config.yaml
train_examples: 45211
loss: "softmax"
text_encoder_head_dim: 32
text_encoder_inner_norm: false
nesterov: true
orthogonalizer: "newton_schulz_5"
adamw_lr_other_params: 0.0014
epochs: 128.0
weight_decay: 0.1
Rows from block 2 of the text encoder, named by matrix and row number. Rows with one number belong to one neuron. Each number is 128 + 24 x the weight over its row's rms, rounded and kept within 0 to 255. All counts start at 0. Numbers have three digits each. After the name is the row's rms in percent of the matrix's.
# gate: MLP gate (text_encoder.blocks.2.mlp.gate.weight, 384x192), inputs 64-127
# fc1: MLP up (text_encoder.blocks.2.mlp.fc1.weight, 384x192), inputs 64-127
# fc2: MLP down (text_encoder.blocks.2.mlp.fc2.weight, 192x384, transposed), outputs 64-127
gate.185 111:160141136133142125089077118147123130095122119132158154092157112108137105124125171106157099122137139102103058133128125167121107123131151100142118130156156169105109124088163129108133106100130162
fc1.185 106:172134154102116146116116106151093141131088118130171130102115115111143101142104143142155089117110121101085077135106112138129080112091131111097105118156167136050120106099131122094116152112108168
fc2.185 113:158149118124132106102100128139101112136114126144195172120145160100127050141118168135140115174120110116145096103102116139112096098136158095092121123136156128107100116089138141114097113121134162
gate.186 125:135164130133152131125155114081113133131147165124124170150144095168153122115127123090122103107110139116115087103117123133157139115137138131113149112119151161091128117084151123167081140143154139
fc1.186 131:132129102171169138160100168129127087116178052132149151114128149108082112118121113129141140133141150132171089111143160127144120135115116147158108092142126111134132120130199120108115103132158090
fc2.186 124:137112129122192086136094173148154117117167061121151160148119130117111086123090179129127140155138162098133092139121134132102123129112124148195102116133141124124116110145187124112138119119155111
gate.187 087:123134121169150146126116095099144136166098121138090064153141120117168086100096107133133112137160140111145094160139130144173143197159114134117106119124137120082124136197149094103155125118151083
fc1.187 072:121129161118142110112128160148143127118156153086139170075111145129111180143153136143120146103100154141106148081135143145071131075113136076129169129142134138157156132060130146140104152130115147
fc2.187 078:099137131073118129137115137128103129117162144105124183115139152136141122131150137148121146143100122111117125134134176120143084091098132100133144156123147133119145129091122158139142167102110128
gate.188 087:135146148101137156129118142182138069143078124108169097132128153124119159113171157097131110125152119147114092104126153159118134144130146132146196130176122087122163143106103114182155075141118131
fc1.188 102:125141088183116124105113091070088156136144120170097134107102111118154107131089116126134133115106135113118148131134106115199088103126138131097085137133120173109111116152151129106113150097143132
fc2.188 100:133121111144152098120120120092140173156148142154119134109141100134128111145092109149131153107131107109150166118130089157164126110128119107118059089114157177115149110162119116072096167124140155
gate.189 084:129132086166139121129130067102147148119100158167110151170113096128114111152111109113106101122164165157144133125128158141130123137152118167097100141144137135115111153125104133145074115135123126
fc1.189 079:142138101180121120119113079105148150113126151175140107173069114099129084150113140120109081107154124178129121121094155126118144138163113162094128096166108145116123155101106142139097127138126146
fc2.189 082:151143140125157099128133091143117108163119137105102133155125083114127085146130109130145113113161143175115150145107095154098160135144085139074131127123149154174135115120129145138111109137134141
gate.190 119:112167149086112108110122143115108146142100103157116155124069131154117086114164160133120149108151134144131147116133143099130148181129129084130111128116160126154155105106151089075144120099158142
fc1.190 111:149111117176142139142105098115156115093130154118145108146183123098142131167112109104141093154101131104123107124125125141137133085127151174119144138133108134120122139148132147187138132133109097
fc2.190 121:107097119145152135107113126127129087106139154133152097126115125102150130145117107102132104133104145093084089149169113129113108095117157157120137115087142112108116147130095123173135100143130099
gate.191 091:157143123109151142143123158097094106159082169093148130122121164101124147139152137110099127142130099083135122109111116146115111080130076111158091131156129144133119126100147135152130109096115122
fc1.191 085:131116149129105084105111118143151133109144086128130103156142124165117136119118131111144143108117155167133136133152131092140120165103174142075169125126149132104103107160116105107141143157159145
fc2.191 097:133105133157129096124121112102117093165147109133093105132107179131150152125119131107122146089195150126152143116118148099134104155089221144098133126135130126107132136136119129120122109136153162
gate.192 094:105113150103138121132086096133137134153136135139150141190144172116146122133139128169104138187137173075174115135134128112123122162122112105049130143174129108098158123083176093118122170123136152
fc1.192 100:148172129113130122148174094102145161092094151152114114087123084097096131137112180105119148082121104168097149106120101129128092079137125122192130121082154140129122123164108139131146083130134117
fc2.192 096:141175137129125105134171126103110137080109130122084077102117087102122156107093109104148153090136126133088151111100119112150086090137125129191151126089110106135076130079106181147151086142110116
gate.193 093:116152178104173111122085112103124100117079147124132160112158158133112094182142173133114094080110097121116118112122140154146124144143162121140152107105103128093148167163141138141144123120098160
fc1.193 098:118149175133145096123108120086122124098086159140129154116154140095125119179140157129134122108094114098106100131137145152158123140131142128134159132129112128094152151130145155122169123110115163
fc2.193 094:116143167112154120120081111108134091130122136125121181139186161131106111142140159159125103140116126099118120144149149187121127150121138139151181128109129116087153131147120111122138113105116149
gate.194 060:109157148122105168148142105098118123102133111163118121132134146175130091185138137159147102106142106158129120128129104112097128127129150098075118153127100131106178094104135119154139129119155050
fc1.194 054:130162137153119149159094126120125108159136142163164128104142095176129115172152122113152142132132097100141131131135090128093083159131172129087160141139135100100151089127138123149149139130157092
fc2.194 053:105159134129123145146126099111158104126122194132143106105133114182126122180162140124161150112083102131124147129143103142137098117121154108115117128126131116111161096070125084138133151127136081
gate.195 136:052162119104132124147107107084122149121100173109136079154185108123137175130127113126132144104150103108097120108114117158111133108088105174158108128098086113090156141172100156117088113137150146
fc1.195 126:123172086121142165113119121113078116135171137142107141139134160132086136112165127119134160079123110131114158102103149174136154119114135116165145100119139096119092145114111158169131124151112101
fc2.195 126:116154123117153181106104100143121107107166128141066122143112123128089122124147154128131162108137108118078162104095134185117100120118138131156143099103167101111104143120113140172110110125120089
gate.196 097:121139176152136123148127129111107164123123167131123137163160118144118128128162131154133122158135132074090130090095151143067090097084121125116162155119133117114150109076109086129136165133162132
fc1.196 092:135129098128113125133116103119168125117143105116131173109107141091144098128104127100146161059111125166151117143165085096165165138128110135113111098161109132127122127162135167124128096125110117
fc2.196 089:137144112123125108149135154129099092124107138134102111115089123105124119114133134077146159115117141145114125184152119162146152142142101076151155135152120155114154125161162145141095113119105151
gate.197 100:146149132137150113128138122084163093110132135131112182126112130161196117121151098088106135097135115140142128131123123151137111109087110107125095116151126167095145116112141172154105179120152086
fc1.197 096:131140162121152092118143113106151121118117115138122149112118150163169109117160106113142108077100111142146118116139100156103126103078094103118079155159156176109114108120118148153137162168116094
fc2.197 109:134142169163131139121129129147147125113103111129136182122111135184171125103134135089141102080115102147147115109108092113115109125103131128121164127166158154121099154101120156150110173123130130
gate.198 100:122088105161131143089116122095157074133130084135136144111121147151134185146132112110110171138139143146085138162109126120121118143128161133090156137140090068130105104137174135120140167150118098
fc1.198 095:101093113137133132134133106117138119126111062104162147094136110149140126135137104120119151101152114127104121172105145110084105141146119159128115149128103090158077104114139133113114171165089094
fc2.198 087:123090105137126132090130121083134096099106118111155143076139108154086125119126113098123182152125132114099158147113115126112101121145185124117163138156130101121105093102114139140113160183113146
gate.199 085:156091083116139077129097115117113089119146146116104145150115162105141101152110116115137142134122176103111127126132166147094185136105144119119152147137153149080107114089120105146141107138093156
fc1.199 094:150077073116147110113114116106130087108159111105097155140121168116110105140124068119131157135112148128100175147119148149049170128112172148131135146104119148119117149140146113158113099145087140
fc2.199 098:109081080153185113114114155109080081088157128164132183141149172099109159117116084129135151159129156134103135146130158156118159145139139117128165124136105135130127126118099104137088118153105150
gate.200 083:104129160123135127128114100125112137132086087119137135075104153099142162113075137116177087061171119169130113127127131117124122161092142115122142089131104131128121079137161137173126131116118122
fc1.200 092:135129117149121130106145167133160111143165133137088128154136100138102120170152108136072160161091142125115160121132139127201127098157125135099143171115150104111083169100124117101116098112143146
fc2.200 095:151111103145097128142161183114147114112155155141101165159137101133103116144146109121111145134103152116086133128136105124168100128164097131121145144121109142169182146122118090105142092140112151
gate.201 074:129135145098125142118135116112175125156127126092184149107163116105098131164148160120073135140096138154086094131125155109133160127146151136104156128091081132081113169121053118106170166096154102
fc1.201 076:121127152099126126073127139084196147159145109104156128132121126105091147139161153114088117128103131147113098115105134110116139149172162152119133084109092136091113168124039117108177148089132093
fc2.201 073:121135143106117153091142148129161153152115139128184142106124131111118097122154150124107165118091126150113112117113139116070167147167114130110146117121104131093115160120080133112185149124103083
gate.202 096:169100135127139102142121133118143165111096132111128102138128153110118149137134093110143086185144109172145131127138146104146090153119112071153167092156076125132178081123161097162112138133118119
fc1.202 087:125181145147066148137148165135110121109124141144166105129110154131094134099121142140110134131121138104174097153137103124131174125152139131129134087162178134153102134146128127111119117145122100
fc2.202 092:118149097151064126159138147143136102129145122163149120136123134140098109072118142124134140121139154110147083151143128103123149131131148127105141078150185124137132120072122127120109098130132088
gate.203 091:116106137098108131117082107102109137118114173131139096160106130134120082147135108117114116124152129139134151194163118131114133143124131111088096104109142128169097144124097116122139149129104113
fc1.203 098:108111123122129131092121117069164138130133169111150121128088150109098117154123119106148137107150138141125124180178113133133185126156137143091105122127116158189122164106072115140122146118115125
fc2.203 097:113123119103116111099107117075130135114142133095130143146119161141111097149121100115151103099145151120119115154152110130148156182189120139083092130114128175159093123169104127131105134154135123
gate.204 110:102122082145139143161108101136115140145106157118118121166138132162180130127170145187120169118144077110167085082123113116164136117109123130130107110164144150142153109118078139141118107130149120
fc1.204 086:165146122104111095117138156139162140109128133139165136106103130126101137140101124083117104134143158136107163106139123156119164161135119168101144096092103131097146173137154105115128146109100138
fc2.204 106:125138134104121100102152130142185122115126126173176117113115116130110136089115119111083106141143159128098108151123075127122160148111145169130142131115104135066107128161148123090130153098111131
gate.205 114:138149152135126156161084137128121114157109152133140146101103149128122122136104150153146084155130142168119104133119154116137096085123094150119064138153128123130146167140123133128151118139135110
fc1.205 115:119158110154132178098151146101143136151110110097138093115122129155147129151116129123130138148114120188127101113120117130108061157159150115143149111174160122109085147114105147138131111118142121
fc2.205 124:130152112152146129106161144093157135145106124128137119117123151132158081153119099144091148148116108194117073102104127158115049178138142135152161099125154133135111169105090116143149101107129127
gate.206 096:123126167126132102116111123114136136124118178091148108134126120089132135128139112117100141113107124164121149150121147146116119096072134116123096123144158163092131118149124100144149124125085174
fc1.206 099:123131156144122122115100110119129137130142167075109124117142150112149139131133084110075139121109101150130166149115170124157145085073157114119118085134155193110139123148112101152164093135098139
fc2.206 091:096154116140128119117120096077143149146134121125135127128118128085095151166142095134095100105131118196143139150119122117155158130082127126096151141139182147099102129131152120140136115127086160
gate.207 078:114163109101174118178110104103135154105100156148147159149167146070114105091108133140125115137139130136127111107180150142126106138112093139128159104094136104115116147110122118158149121103174089
fc1.207 095:103150158168100163081107118132108123149162118166125112131114121167154129159114111098145192128105137121085121121099145111154163113110134125137118128137118113160147082168111135131132090117107166
fc2.207 103:137122162145093145107125104152126105104119094104085074103139142182110147145100112074106149125116112089153140154147098096120153095152151137145098135140104149154142134133144166115130127141108128
gate.208 149:122169121094141104126099105121113152047142116185086132139114104166110134140145153136127113149140130148144092093119163097148134116145134129098129150091084150104108116143145098126101152158110137
fc1.208 145:126165127101141126121107124146125143065128102194104137110108098169118157121140157135128115152137123147147110107122152104158143118139129127086118146110084149123109124142126109131099176168103126
fc2.208 124:144165126152138113107085126123124116101128100182106130148155141111086151114162138145116154159163156125129076094137161109156175115127110108093147126096118175118122104154115113103116177162108093
gate.209 080:120120127113150071134132103141124158131141165148167123092120146129129115123119153112151106155117079139155089126110111112119096098132101094136117149075094093144139129097139123150085111093136121
fc1.209 096:131128129140104143096124158135133115114128114117119153178123124154164145125129125142102114131158166135095152111155149133113153124114145136095149099174148126130095110154134125112136157160152138
fc2.209 108:136154099176136146114126138110126126096102092105129091179103102134194113101141109142111128087132130132109143123093126105102157134123154126118134096169149163103120115163107129107147130148138123
gate.210 129:112147134097113119134117085108152104113135138106092144146137139148164123128137104177114139112128172143076135122142137116159150157115123073088055135120076105134100136109093153145146079149128115
fc1.210 110:149129124093159126124203152131104107125140069146138159139097107139091139120128211127159103104128111145114129124108134094127125108132087122157113148105138189100167147111125113157146134138100108
fc2.210 120:154139115129139145115204170130120157092119080112103174130126088114103132110131156113120123107102152086137130127114142119121095101090124114128142140134147149101118160113123112152123158146103124
gate.211 085:136117137143118113147086087137150110147120161125154120120135109127111129100165165123140112137154134157146159125144143129118117139128146116151177117080102134172185111120106136098109125121078128
fc1.211 075:159125153128115151155151089119092093111128171129156125154128125106117108070138143149129117126160131163141133150088125081119104122123138097096171104157109142112154085113098125136133136117098168
fc2.211 070:148105167150103154108110121101117091108147153141136113150115120126148124098159143123145106157153135099139120138080117104114056066141102112079157132179102154135170097191122123129154150091115137
gate.212 140:156115073166128135118095107151146158115140141137138097147121117122136125088124098087137126144111187108133139143075120144144160131167089123103105109094128116135173117113157084111135157127134096
fc1.212 123:077204150103134159119111143121123070124107123109125152138128153157136148125142116109109110086118127129110125105159103133141099160091144123120151171163143123137104121144132176118151132181128147
fc2.212 123:108152175092161182115082121095144074129129119131129118141145180180115103147151119110121118090131124106079140132146103112122079190137141117106136166124138147094127102134120152169151118153119111
gate.213 102:142141143082119124105102151057155135124118139145140134132134129128151141186116124103123131089125098145105113100117138131125175081115138154135102105140105138141132134157139134155148110106150119
fc1.213 097:135097136107101112130111163103117138136156125135092139169123133115135146161135114082144114107094114139118115130121147129125198145114137171092124097167098123130127147143128131136132151089120119
fc2.213 088:138096146105090109126129128147118089095115140141090099157135148153144140127146118141154133103132108156098122104127169152134171127124138141131123137119114113119116156145126118142148117110116140
gate.214 085:097154100149133113098110144128139134144179130168129118150105129143106093158149127107113102156126099103103125141125111097146113076173106135098116143126110125110107134132165102110094123115090144
fc1.214 078:081133141127144160125093181162171110124140145118133088136163113132115122136151133138086122168111101114098133117125096117128126089193140143100138132131165125144127153132104095146107119083162142
fc2.214 081:123146151075116132147112127123159123147141176084154120135135102159153114150150135151124150155118124091094099141140095149099168078137111129105136136102164152111106138131157099177078143074116146
gate.215 077:113135158133101100140137103122195127103124151124160154111121140113124142129132135123140115105154085133086111134144115115142108133125150170110177086137123148128116112115128143059100120141137146
fc1.215 104:127155153113124108128150131149186125107131152145164151066136143135149125120129145123158125093125107159084132142139104114136122127133161160142182086131142134142123130112096129090125122148155140
fc2.215 099:097155138108110093137142109109176084137141158148157179105126118115097141105143116118141097103145070149097132148132116141115125136137128142104177105132134163160149121120103117086128141156155169
gate.216 084:115158089144163112110114096129135119096119110120129101126127094133143098124176134135097120175134104143110095123122130148090107089102116142109093105130095118082150124131144158098128132082112120
fc1.216 095:120136100144166127105137103123140131126130102119135104116128109134146094110162128153095143186102087113099139119107139130086156108099084155106088121148132111124150133131127184119131127087102120
fc2.216 104:128171097128181144104116118131135125152145086164120126105183103146079117143160095124073171147107099084086112118172131146106116107119119150124119128125103131106145125119122184125102139128094119
gate.217 093:139106117103108159133113143128125140170127142143127159089112148105128125120112146155081084158146134136178117098128110121151118124081147092138124120125149131130146162132141143161106091150128128
fc1.217 086:139130110120114167138138142114092146170138121145093132097094155145125134116116148127104077122154126153169109112100099112132136130095161104133087124142158124140088178133122104138070128151145144
fc2.217 094:135123120133132152168113140096118104141175115135131129120114164135104123076138136146111116121121106140167109130132101111137102098122156113104114148171144147129124163131149098131097136140143118
gate.218 136:155126143142116140109083116122170140122101156113134118128145125133141108129101176150123110116157108095145107142164159152124144114148126114144107144140131120116088116104134160129119124110073157
fc1.218 132:135135145145114151100093101115172143125128153122141111119150130154136115143106180152117094120121107114131126156164137144124145120139130136130104163160130141130087091113136161129102122124093160
fc2.218 126:149146110152173175085089122164145155117143132141144105111183108139133130142100154127121149127087108111155106106124121108123160144123147128100124142159121104117126107090091143114095155162094139
gate.219 104:162164096121115109097137175122121105107104136095120105132121147148147141126138170160083139134152190132129153118131099139142103157133132094116139127116143165086145121111115125124116154119100087
fc1.219 108:110096166118103155144107104163141146140151111139131166129140144097143124119102104130179117128085081115109104135121169140119134115104113153129120149126113091134110149143175125117146124147134145
fc2.219 103:113116162121120136159107073116161123161152149114078159170123118116106126132116095134180098133105103102146141170105125138096133101124127112139145123130159105137112184102143127113124121143119163
gate.220 078:138127133115100145144103149127120123145130123106144089113121108120127105147122138169115155098156117162113092116172091114105097178124121151122141143094086090081181124112106114151127158110135141
fc1.220 080:101107133144164119093121120130127133129081135138119142142145123108148147113144125130101094138091123096136155137153155135166138084127136140137134118102174175173088157170169108114134116156125120
fc2.220 082:135103129144172083090150113134124166126114087138120146135158123083166143127135120143132097166130120094139142171099146114185116065128120141124125103139172166160072141151138120143171131155147116
gate.221 082:156121165112109149144105128143105118123166152103120120144100102124127096103136178140127099120127126132142076173125131144144121152109147187142125155082128148095156148082144127140151133086075143
fc1.221 090:144152151088097136139088121142137151129167154143120112126111125118093135095143170150149097149149132102115132150148118138142132149074130158133143148111113130109140134107101129128159117106072136
fc2.221 088:155123151101097122121113151154119147114122132134127139116106120140095134123131145139138122114174109096133095163150121111151135130052131173132134148143105125135153118079142132154147121151084142
gate.222 103:175130105132134152122117112117184108102142077141156108142142125134138106127152157130158085108136113152174098128152130187103087141126099131117125098136139141113102168152125090102168094142135178
fc1.222 087:132095147124137148121119104082157131103163119138174121116140153136131106157123114121125092128122104127165124154133116124095107136126136139112126140089124167119148161180143103098165105147122157
fc2.222 089:147119131113163145130117143077139114082151074154160108112141137174126152142074151113102139081119109119144105134119117147084133118138128173141133127112145116116146159136156136132161104145169129
gate.223 072:171143120133118168095094141127127131150129117117146150113134155148155120183139137144126135097143168159116154141139132145128089107123087125152119129106173137140144109148128084096166130128166121
fc1.223 069:141133120131117172099106134141143119142124132136161149135148135124152136164127134130164118092113145163104140137113128144124057108124114130161115126131159136128131093177132092105131140143157143
fc2.223 075:168121116148111167129110109134121132158109123168159117087140127126146120151102107129172143149103169119146180156140134149130095108128114122138137103113163106135157139160102110138130076136143115
gate.224 104:106171138130135107106131132109143114090148117116171110161139108086099104118174111115163099096127116103166133134125084144151125113139141108149135129147114151136132129140108117133129116042112143
fc1.224 106:132112154154128090120120151140098139137123116118140113121138128069111079155114109117115131116180121117123133128128136156152127101148137092149125149115104168126155122152107149122120105160117115
fc2.224 095:126136127144159120120122121102110132127163117128104112109147103110126117170132121131127140101131094133134130126170134147118139118097162138131137180128116153116158080162133149127149095102134096
gate.225 095:125157144134114164123116163096103105174170095161151098161124095123103131147133101118151144119132145151113163134082157101153131145133175132144136156125105139145156097111150135090080091133120175
fc1.225 089:110129171178109109100120139121114112124162128148143097131115122231127160117127120133144143121132129142150119139067137140122131138129135102151129150149103109124130101112097155120128122118115112
fc2.225 099:095145156166109120121129149102132118145164150124140118139112119146100153123136129161173115135143132134114137142078163097131126132127127090151109142148101128109133092131103121123160112104143127
gate.226 131:121146134131148124112123151143159143107130109112157109091125114139147095143083119140152112102145125140122133108143079125096146178110052151107117139102117107075149106116140144181108141123173093
fc1.226 123:126130186104120166135095118115140126150163108109124143140145109144141149162132111166115147107169123132140136132106121120102142155108159112085143173122089080102134096104105127156164166120166148
fc2.226 120:119142159149064123119073127149154126142141102111105118127145115117134134170133152151134143121151159110105131158136122126118081131097144116118133129121088089052138102102135075133151155123171128
gate.227 087:141137135127155194152141142111111129106122150102106138064123134129150090116073161124080136150136170140148140128096141119140122083098123162143157104124116113105121107147151117149154127120096104
fc1.227 087:093137085125137125159139098117122135124095136119152138151117147168126137142153132103131152115149117117093103125150103173144081150095118159156131113124113138087113083115136113130094146147181159
fc2.227 089:116128128107134114175115100118156154172136146115147107140081178161129153145144095114128102128138109103138124154130128149149073110114117114161103099128114126105166086106111095133089169147166131
gate.228 073:108160135132108137127173132102119068132150086113125106108133142109134106179206109148096149127144171118136104137137125158171126116137128147133158125143087140123161151144131123132122126135165151
fc1.228 067:138172132133114130147133162096155109093136173110127123135104082106125060101109135090169114101131106131139125112124122145194116084125115140152101142119132142132126104107045129125108118090132140
fc2.228 066:123133124137117150153114142075140108098130129136120094138081118162108088083076154111171138091127119127164160163139133163168131126125132143111098163107134156174150087157121154129119140078149112
gate.229 117:138114138150152083109137127118101122120139108100105090160111123142171081119146138139150110143137164131146100168151101149108117112078156138107119100127127091123123135117132159119068117105182125
fc1.229 118:136130159142172073136135124136087135128132125073134083149119122136179093106112143152153130151122142129154087171162106156095120133088167142099141110138132097145130131151143144096080122096203134
fc2.229 106:164121159134155091144170135138122144146155130096155086121145096151125124129153110178110105101111164092118089113174135145102166102136145155139091086099139101144135155127122179123134163102144135
gate.230 115:131089147121087127126140138116129111143116100150160122158128144117113161149116110146074143137169156125144141132155111141109090146138140139127135123155097101133110144098149167093114128100119112
fc1.230 099:119092150146098149130145156111119138099113069113123172137161142136093137119115116082159158177181132095134082119150131117096106151101147130178123107120119094110120158124147124098121153144143114
fc2.230 102:150136159132103120127157142125118129129109098110126172118154157150098136162139127094137116145161164125146106144140099123119139190109159144172143131139115076072175134137135102083112137124103095
gate.231 063:087108144158119114098073089134135118138111101105132126177104114125088138140143135143108148092118150114121141084120149103119127135129100098130140133066083116161123147135108099131140169138133125
fc1.231 055:141125142155116130161136093081142116134141137143131107086129099103159129084100160094152127134114130115117150117112114119112113077133134125134112126192154103129144140153130166096159087087149128
fc2.231 050:159126162158151144158141147114128128145114140143126146086123122141112135089119131096149147113083143165100151122110137072103142101143168158127103120200167138116150135136164175135128121121103122
gate.232 076:117117144101144117152127138117145147105156183141110105157109133149090138119085141113112098145163122110136138098130140150139117109069140148156119149107168110103163163116127167104111169118096085
fc1.232 095:133131117092129161151117111127135139083168164140097112158114108090108145107109117125131079130141135115127134102129141143128100111079125115140116147117146137096175147138151146149112148070119086
fc2.232 104:105114150075140132126147125158139170113157187160105104136127112148110132119112107112144080127174153098146120091114115137150133143112137128134130133110164121119173149115129157089116170132106113
gate.233 114:113165143141134172120112097121120123172117142117149113123171115094118080147104159142174174187108142139115139118102174139164141148117116138170099152101162114128103092132124175163125119135139100
fc1.233 121:146115125139111089141109151116130158088164117139113143116116123121153161123135075101084128086154156162131103132162109138113085122145106111070176117122097131150131169093155130102137130154120140
fc2.233 105:088098137117112101111166116138104179097142103115125123135114152097138183137131089130098138085177154120142107145181083137123100125153109115071166120104109117158152144082121094132123143136146184
gate.234 070:156124115114176124096135146108147119139177188124150164154127127123147153190150128099098119148123118137149109158138102139136112177102149108104141133129147096106164133109160113135099122123115108
fc1.234 068:132128139106150121078123164112134105113176160123160148160125114140140139188112135125083145141132146101147090161130101128119130152110152139126121129152159095127150130134162141118108107139116100
fc2.234 061:122128134114134112113156137124120107088162158131164134138132116141121134186094121103101130110099114090130146169102132148122108144137131117104128106162109068119156136134173119132093109129144084
gate.235 133:169136156133171123155101152084118105091137086141131121156099110128094164149085134116112140139127193145122121177150164133112081101121110100102106109116142106117179136105164133087122125109134137
fc1.235 120:100113088126107143095147115123132136172116178104148115129141163107169081105164118128146112145164041135111139094105094119157180162106134153132157134135089140133095116135098118163114118160121119
fc2.235 121:112106100097085149115168123155138137159132167091091111098164165149146113173118110125108111154163076139136154102090096152147156150146175146109117108115128144159062141132105127157153109150151096
gate.236 106:133095137107068159144160141110156106114141117167096128150109124092166108120125139110086139094081111160098093112083134099144156088088157147106152147159113118131153124127136150122147124121135116
fc1.236 109:113163129142176120099099119137112138140076164091144093095151148179128127113129134159190092175187145106166160145161115106123113151146104100123104129098133142108115114140118111165138117156107115
fc2.236 108:099176096110183102118081140126115187129076148133169131072154108132109129146133145124183125115178134121164156110143118129086136117139090100116117109086142137139143115146149116136093116164130119
gate.237 091:108130147142104154092099126102108107146099117122149087157080191096175098120133123103109129129133102115086125076114172120127126115118125105155132139140076129115158148098077127096103132177148099
fc1.237 091:107104152169141144129132133122126106144132139125125117141092182104146078119142135110130164103138089137093112114096168120132132084109128115118097138121099110109139120108059137096130105134130107
fc2.237 099:151115163168170157144119115128144129160127165160132118139130143073141108100147131079136156150155134144095120126111171126137133104143159123146114146151099146104144140105085123094147078144133103
gate.238 153:175149120105157158138143099115106087151107120157135150182133123126140106139135133104101090069139135085132124106135167151093123175143121116138100138151097089160127166108121100130110202174124126
fc1.238 161:117085122158122117095085141094131161127134105146123124075117120099127137154113158127154115190104141146151148131106132097169151121113119142113209083120180137101130123136129105097132100116136082
fc2.238 144:145115147123149147106098132089112131170136075099115143119139137108127153102109156152129090155136130143132162117146091127166116106102163088147198129154141113152114125098132066125088175152135086
gate.239 088:116160139136130126137106196113117082103127109142091137143103144123152125137117157163089124155146150103091075116119161110089096111107128125133115135101122131115130124113114117110094100147093159
fc1.239 101:110139148139149144118097183123126119123131120163094158139113147161145135115134163165080101123160138111084147123105182144117124096117138113109116104139132155127126135112091112103098116147075178
fc2.239 111:098161152119106144115133193094114102120131110164090137094113155140097127166107141129103112138162139108093106113127161108101121090097144110156114137133148137132113136145090119127126136131131175
gate.240 081:121138133192132119150104106110079049093135147163152122125107095122151156114108156110110099112123094159078073129141172144121129132136075131127139132108145148143131145102133143142105109114132100
fc1.240 089:157146135100117139132142130147104182163109109103120130156167144116093093157144095147126163141150143117156122119111138112145097131124163102158131122116127107120117119133141106120193141139146149
fc2.240 098:122093152079122143098104129123178129188137121094119145139165091131103120099107132112133143130162098123185162152114107142176137149131170126146101143151114116144134086155126091126166148135114128
gate.241 087:151176159159153126069120127115088137127125160132149067126101116153102155138110106141149110159158137140141152139120098112151121149107135160154117078098077101108136135155115101111120108144122163
fc1.241 088:128154143162150096070104144106072139152136176123128094127102123143096148140118122127168088157151130154144162139130113121115098165108150183153104077143077110106138132124128104125152142128114159
fc2.241 090:160142144165155112082126146102091149138135149093133102111127123119098140163120075111157113136147139118152153125118123109153151147110128139148109068097071127143148171161122150103147094120135169
gate.242 104:125134141151121084187133146156114128128129156107122163176138128122143099148122176140131137113150124165151139118104167152166127121124127145149149166169136127177137120122102148143133116115156142
fc1.242 109:172129123096159166111170125108106080110094130137169122139097130146101104109134091121120124137121164102118141144125090082110119157139079135097138097165112107076141118118143125140166121130109145
fc2.242 109:154148105096167159113172104092149093113090123131125112122106108132098124115142097139140099139131112138099112144117117107125129139129115112119104103124144124069161122154158120128153163127126156
gate.243 076:136145129082123185152121188124143106101119120092172124106146116137179135140110129135154115099159153196122150110149076112107153122100128139131116135133102106114140115126136132127120183126126161
fc1.243 066:135126155108112141167125152135150112083119140091173132097137123165166139106125138126134116142147152187098105109145094097087148131110095120127128116126106078091128118120110157145140164113136135
fc2.243 060:137121154089118108165142169138173093113099140080134135082132119160139148091141109089161132081167145185116132112149086125076162098136106110112117154117106096120101125138136132150160160137134154
gate.244 121:124154112146124114157079132157124152156108184110117130108142139072134095094110106102125114151114136167124135167132100141138113129129128128108164121132121162130155173119140100083142101162128083
fc1.244 121:163064115117175174087153102132139115119160131160134132140121107126148163125132129093127120134110149148103095142095142093143128110143127119139136146092125152149118110123104152126190160082166132
fc2.244 128:121104089157135167109148103140111167107160152166122127126118129148129128133119110072120134134098132141107100135103139069134109112149114117109135124107144166135120137134093138102161122093203140
gate.245 087:180133119135124132114127137119123109106086150121127128115102131111114136107127145095108114129118100156136136124085143084130139190094158125102147161133106135086163162112165124126135155132134136
fc1.245 092:110116151145127131159122115107135137142140109128131142126142148150147132138122135139148151127178131126109107122171134133117118077131095106118136113120123128162128118118090131141097133130125129
fc2.245 087:098132118120135121180123106110167123131146142102128118133173114120148121141116132157173141129183136142133118109164140109146105079114106141155123123112133125123121108147097139132100102111123138
gate.246 147:152128127092103106119168124118160180136104090089124071144123149155115146105136164152144112152121151120167090161111180107140103060166084147117117141104130133124126155136086109098122116125077151
fc1.246 153:100127133162152135120094143119108076126138171149126164130151099106128124155118117103115148098131121113078161070120082134122157166084175110139118117170132141116143128122133148167145107107168102
fc2.246 137:096127108096178167119119148167096124096135130133153132069138078140114150130162113112117170102144102096118134113116106112128134175139128152111122153171112168138086146134140126141141141135083094
gate.247 109:124105133123115138133083105151124140148084159121139098082110128163141151147177151082131104123127205151063134159140139162098120057120134107093113126116133084129160116137178112122128171143145142
fc1.247 094:103080179112123152111111126195138153140118136163108122102124112162150108146146148096134123124121177138086143175177126176106122114082100113068096095148116129125143130161158081110164139144130156
fc2.247 109:096114144091135142150140097155116173153109136127128079126121128162117156148111137063119123100152146147081161158170145158117182097140105099088133119141081129114144139128179130103133128137138150
gate.248 085:129148129090133130119099153146189148087100166119143135160092136103149117152174156121147104150149138160129156081057129093136135093112148100107136122148136110144138142088159110130143160146150161
fc1.248 099:095130130164159145130135107123100088170161116113112116094146140157124118082106102168081160112093110154136107166132132168096119130172115156145111125114143149139120073186126150151126126124124094
fc2.248 098:118126129192125132131126115134083113146123106116128090099147143104116150065118096157087158113087131134135113140143113136130134150119101164136114136105159120119086107162112164120149107129122103
gate.249 134:146158138146084124132111121101112114126132133206164148139115133167142153161112131101103164109109190140106125142099178106103099133100119110148113150126089137146173147134142119108142117132162117
fc1.249 121:115148121122144137129141159128177137121115134095077133077102106105101195127117122120120104148112069141130150139152155152178110115148135117124175088131157138122110097130166101133164156117147092
fc2.249 116:155150130116165139139119142105141120110110115110080175125128088124092161112096117132143099099123080141152140154166133141168131084180137111117185110119132115132097106112139116122143137155145108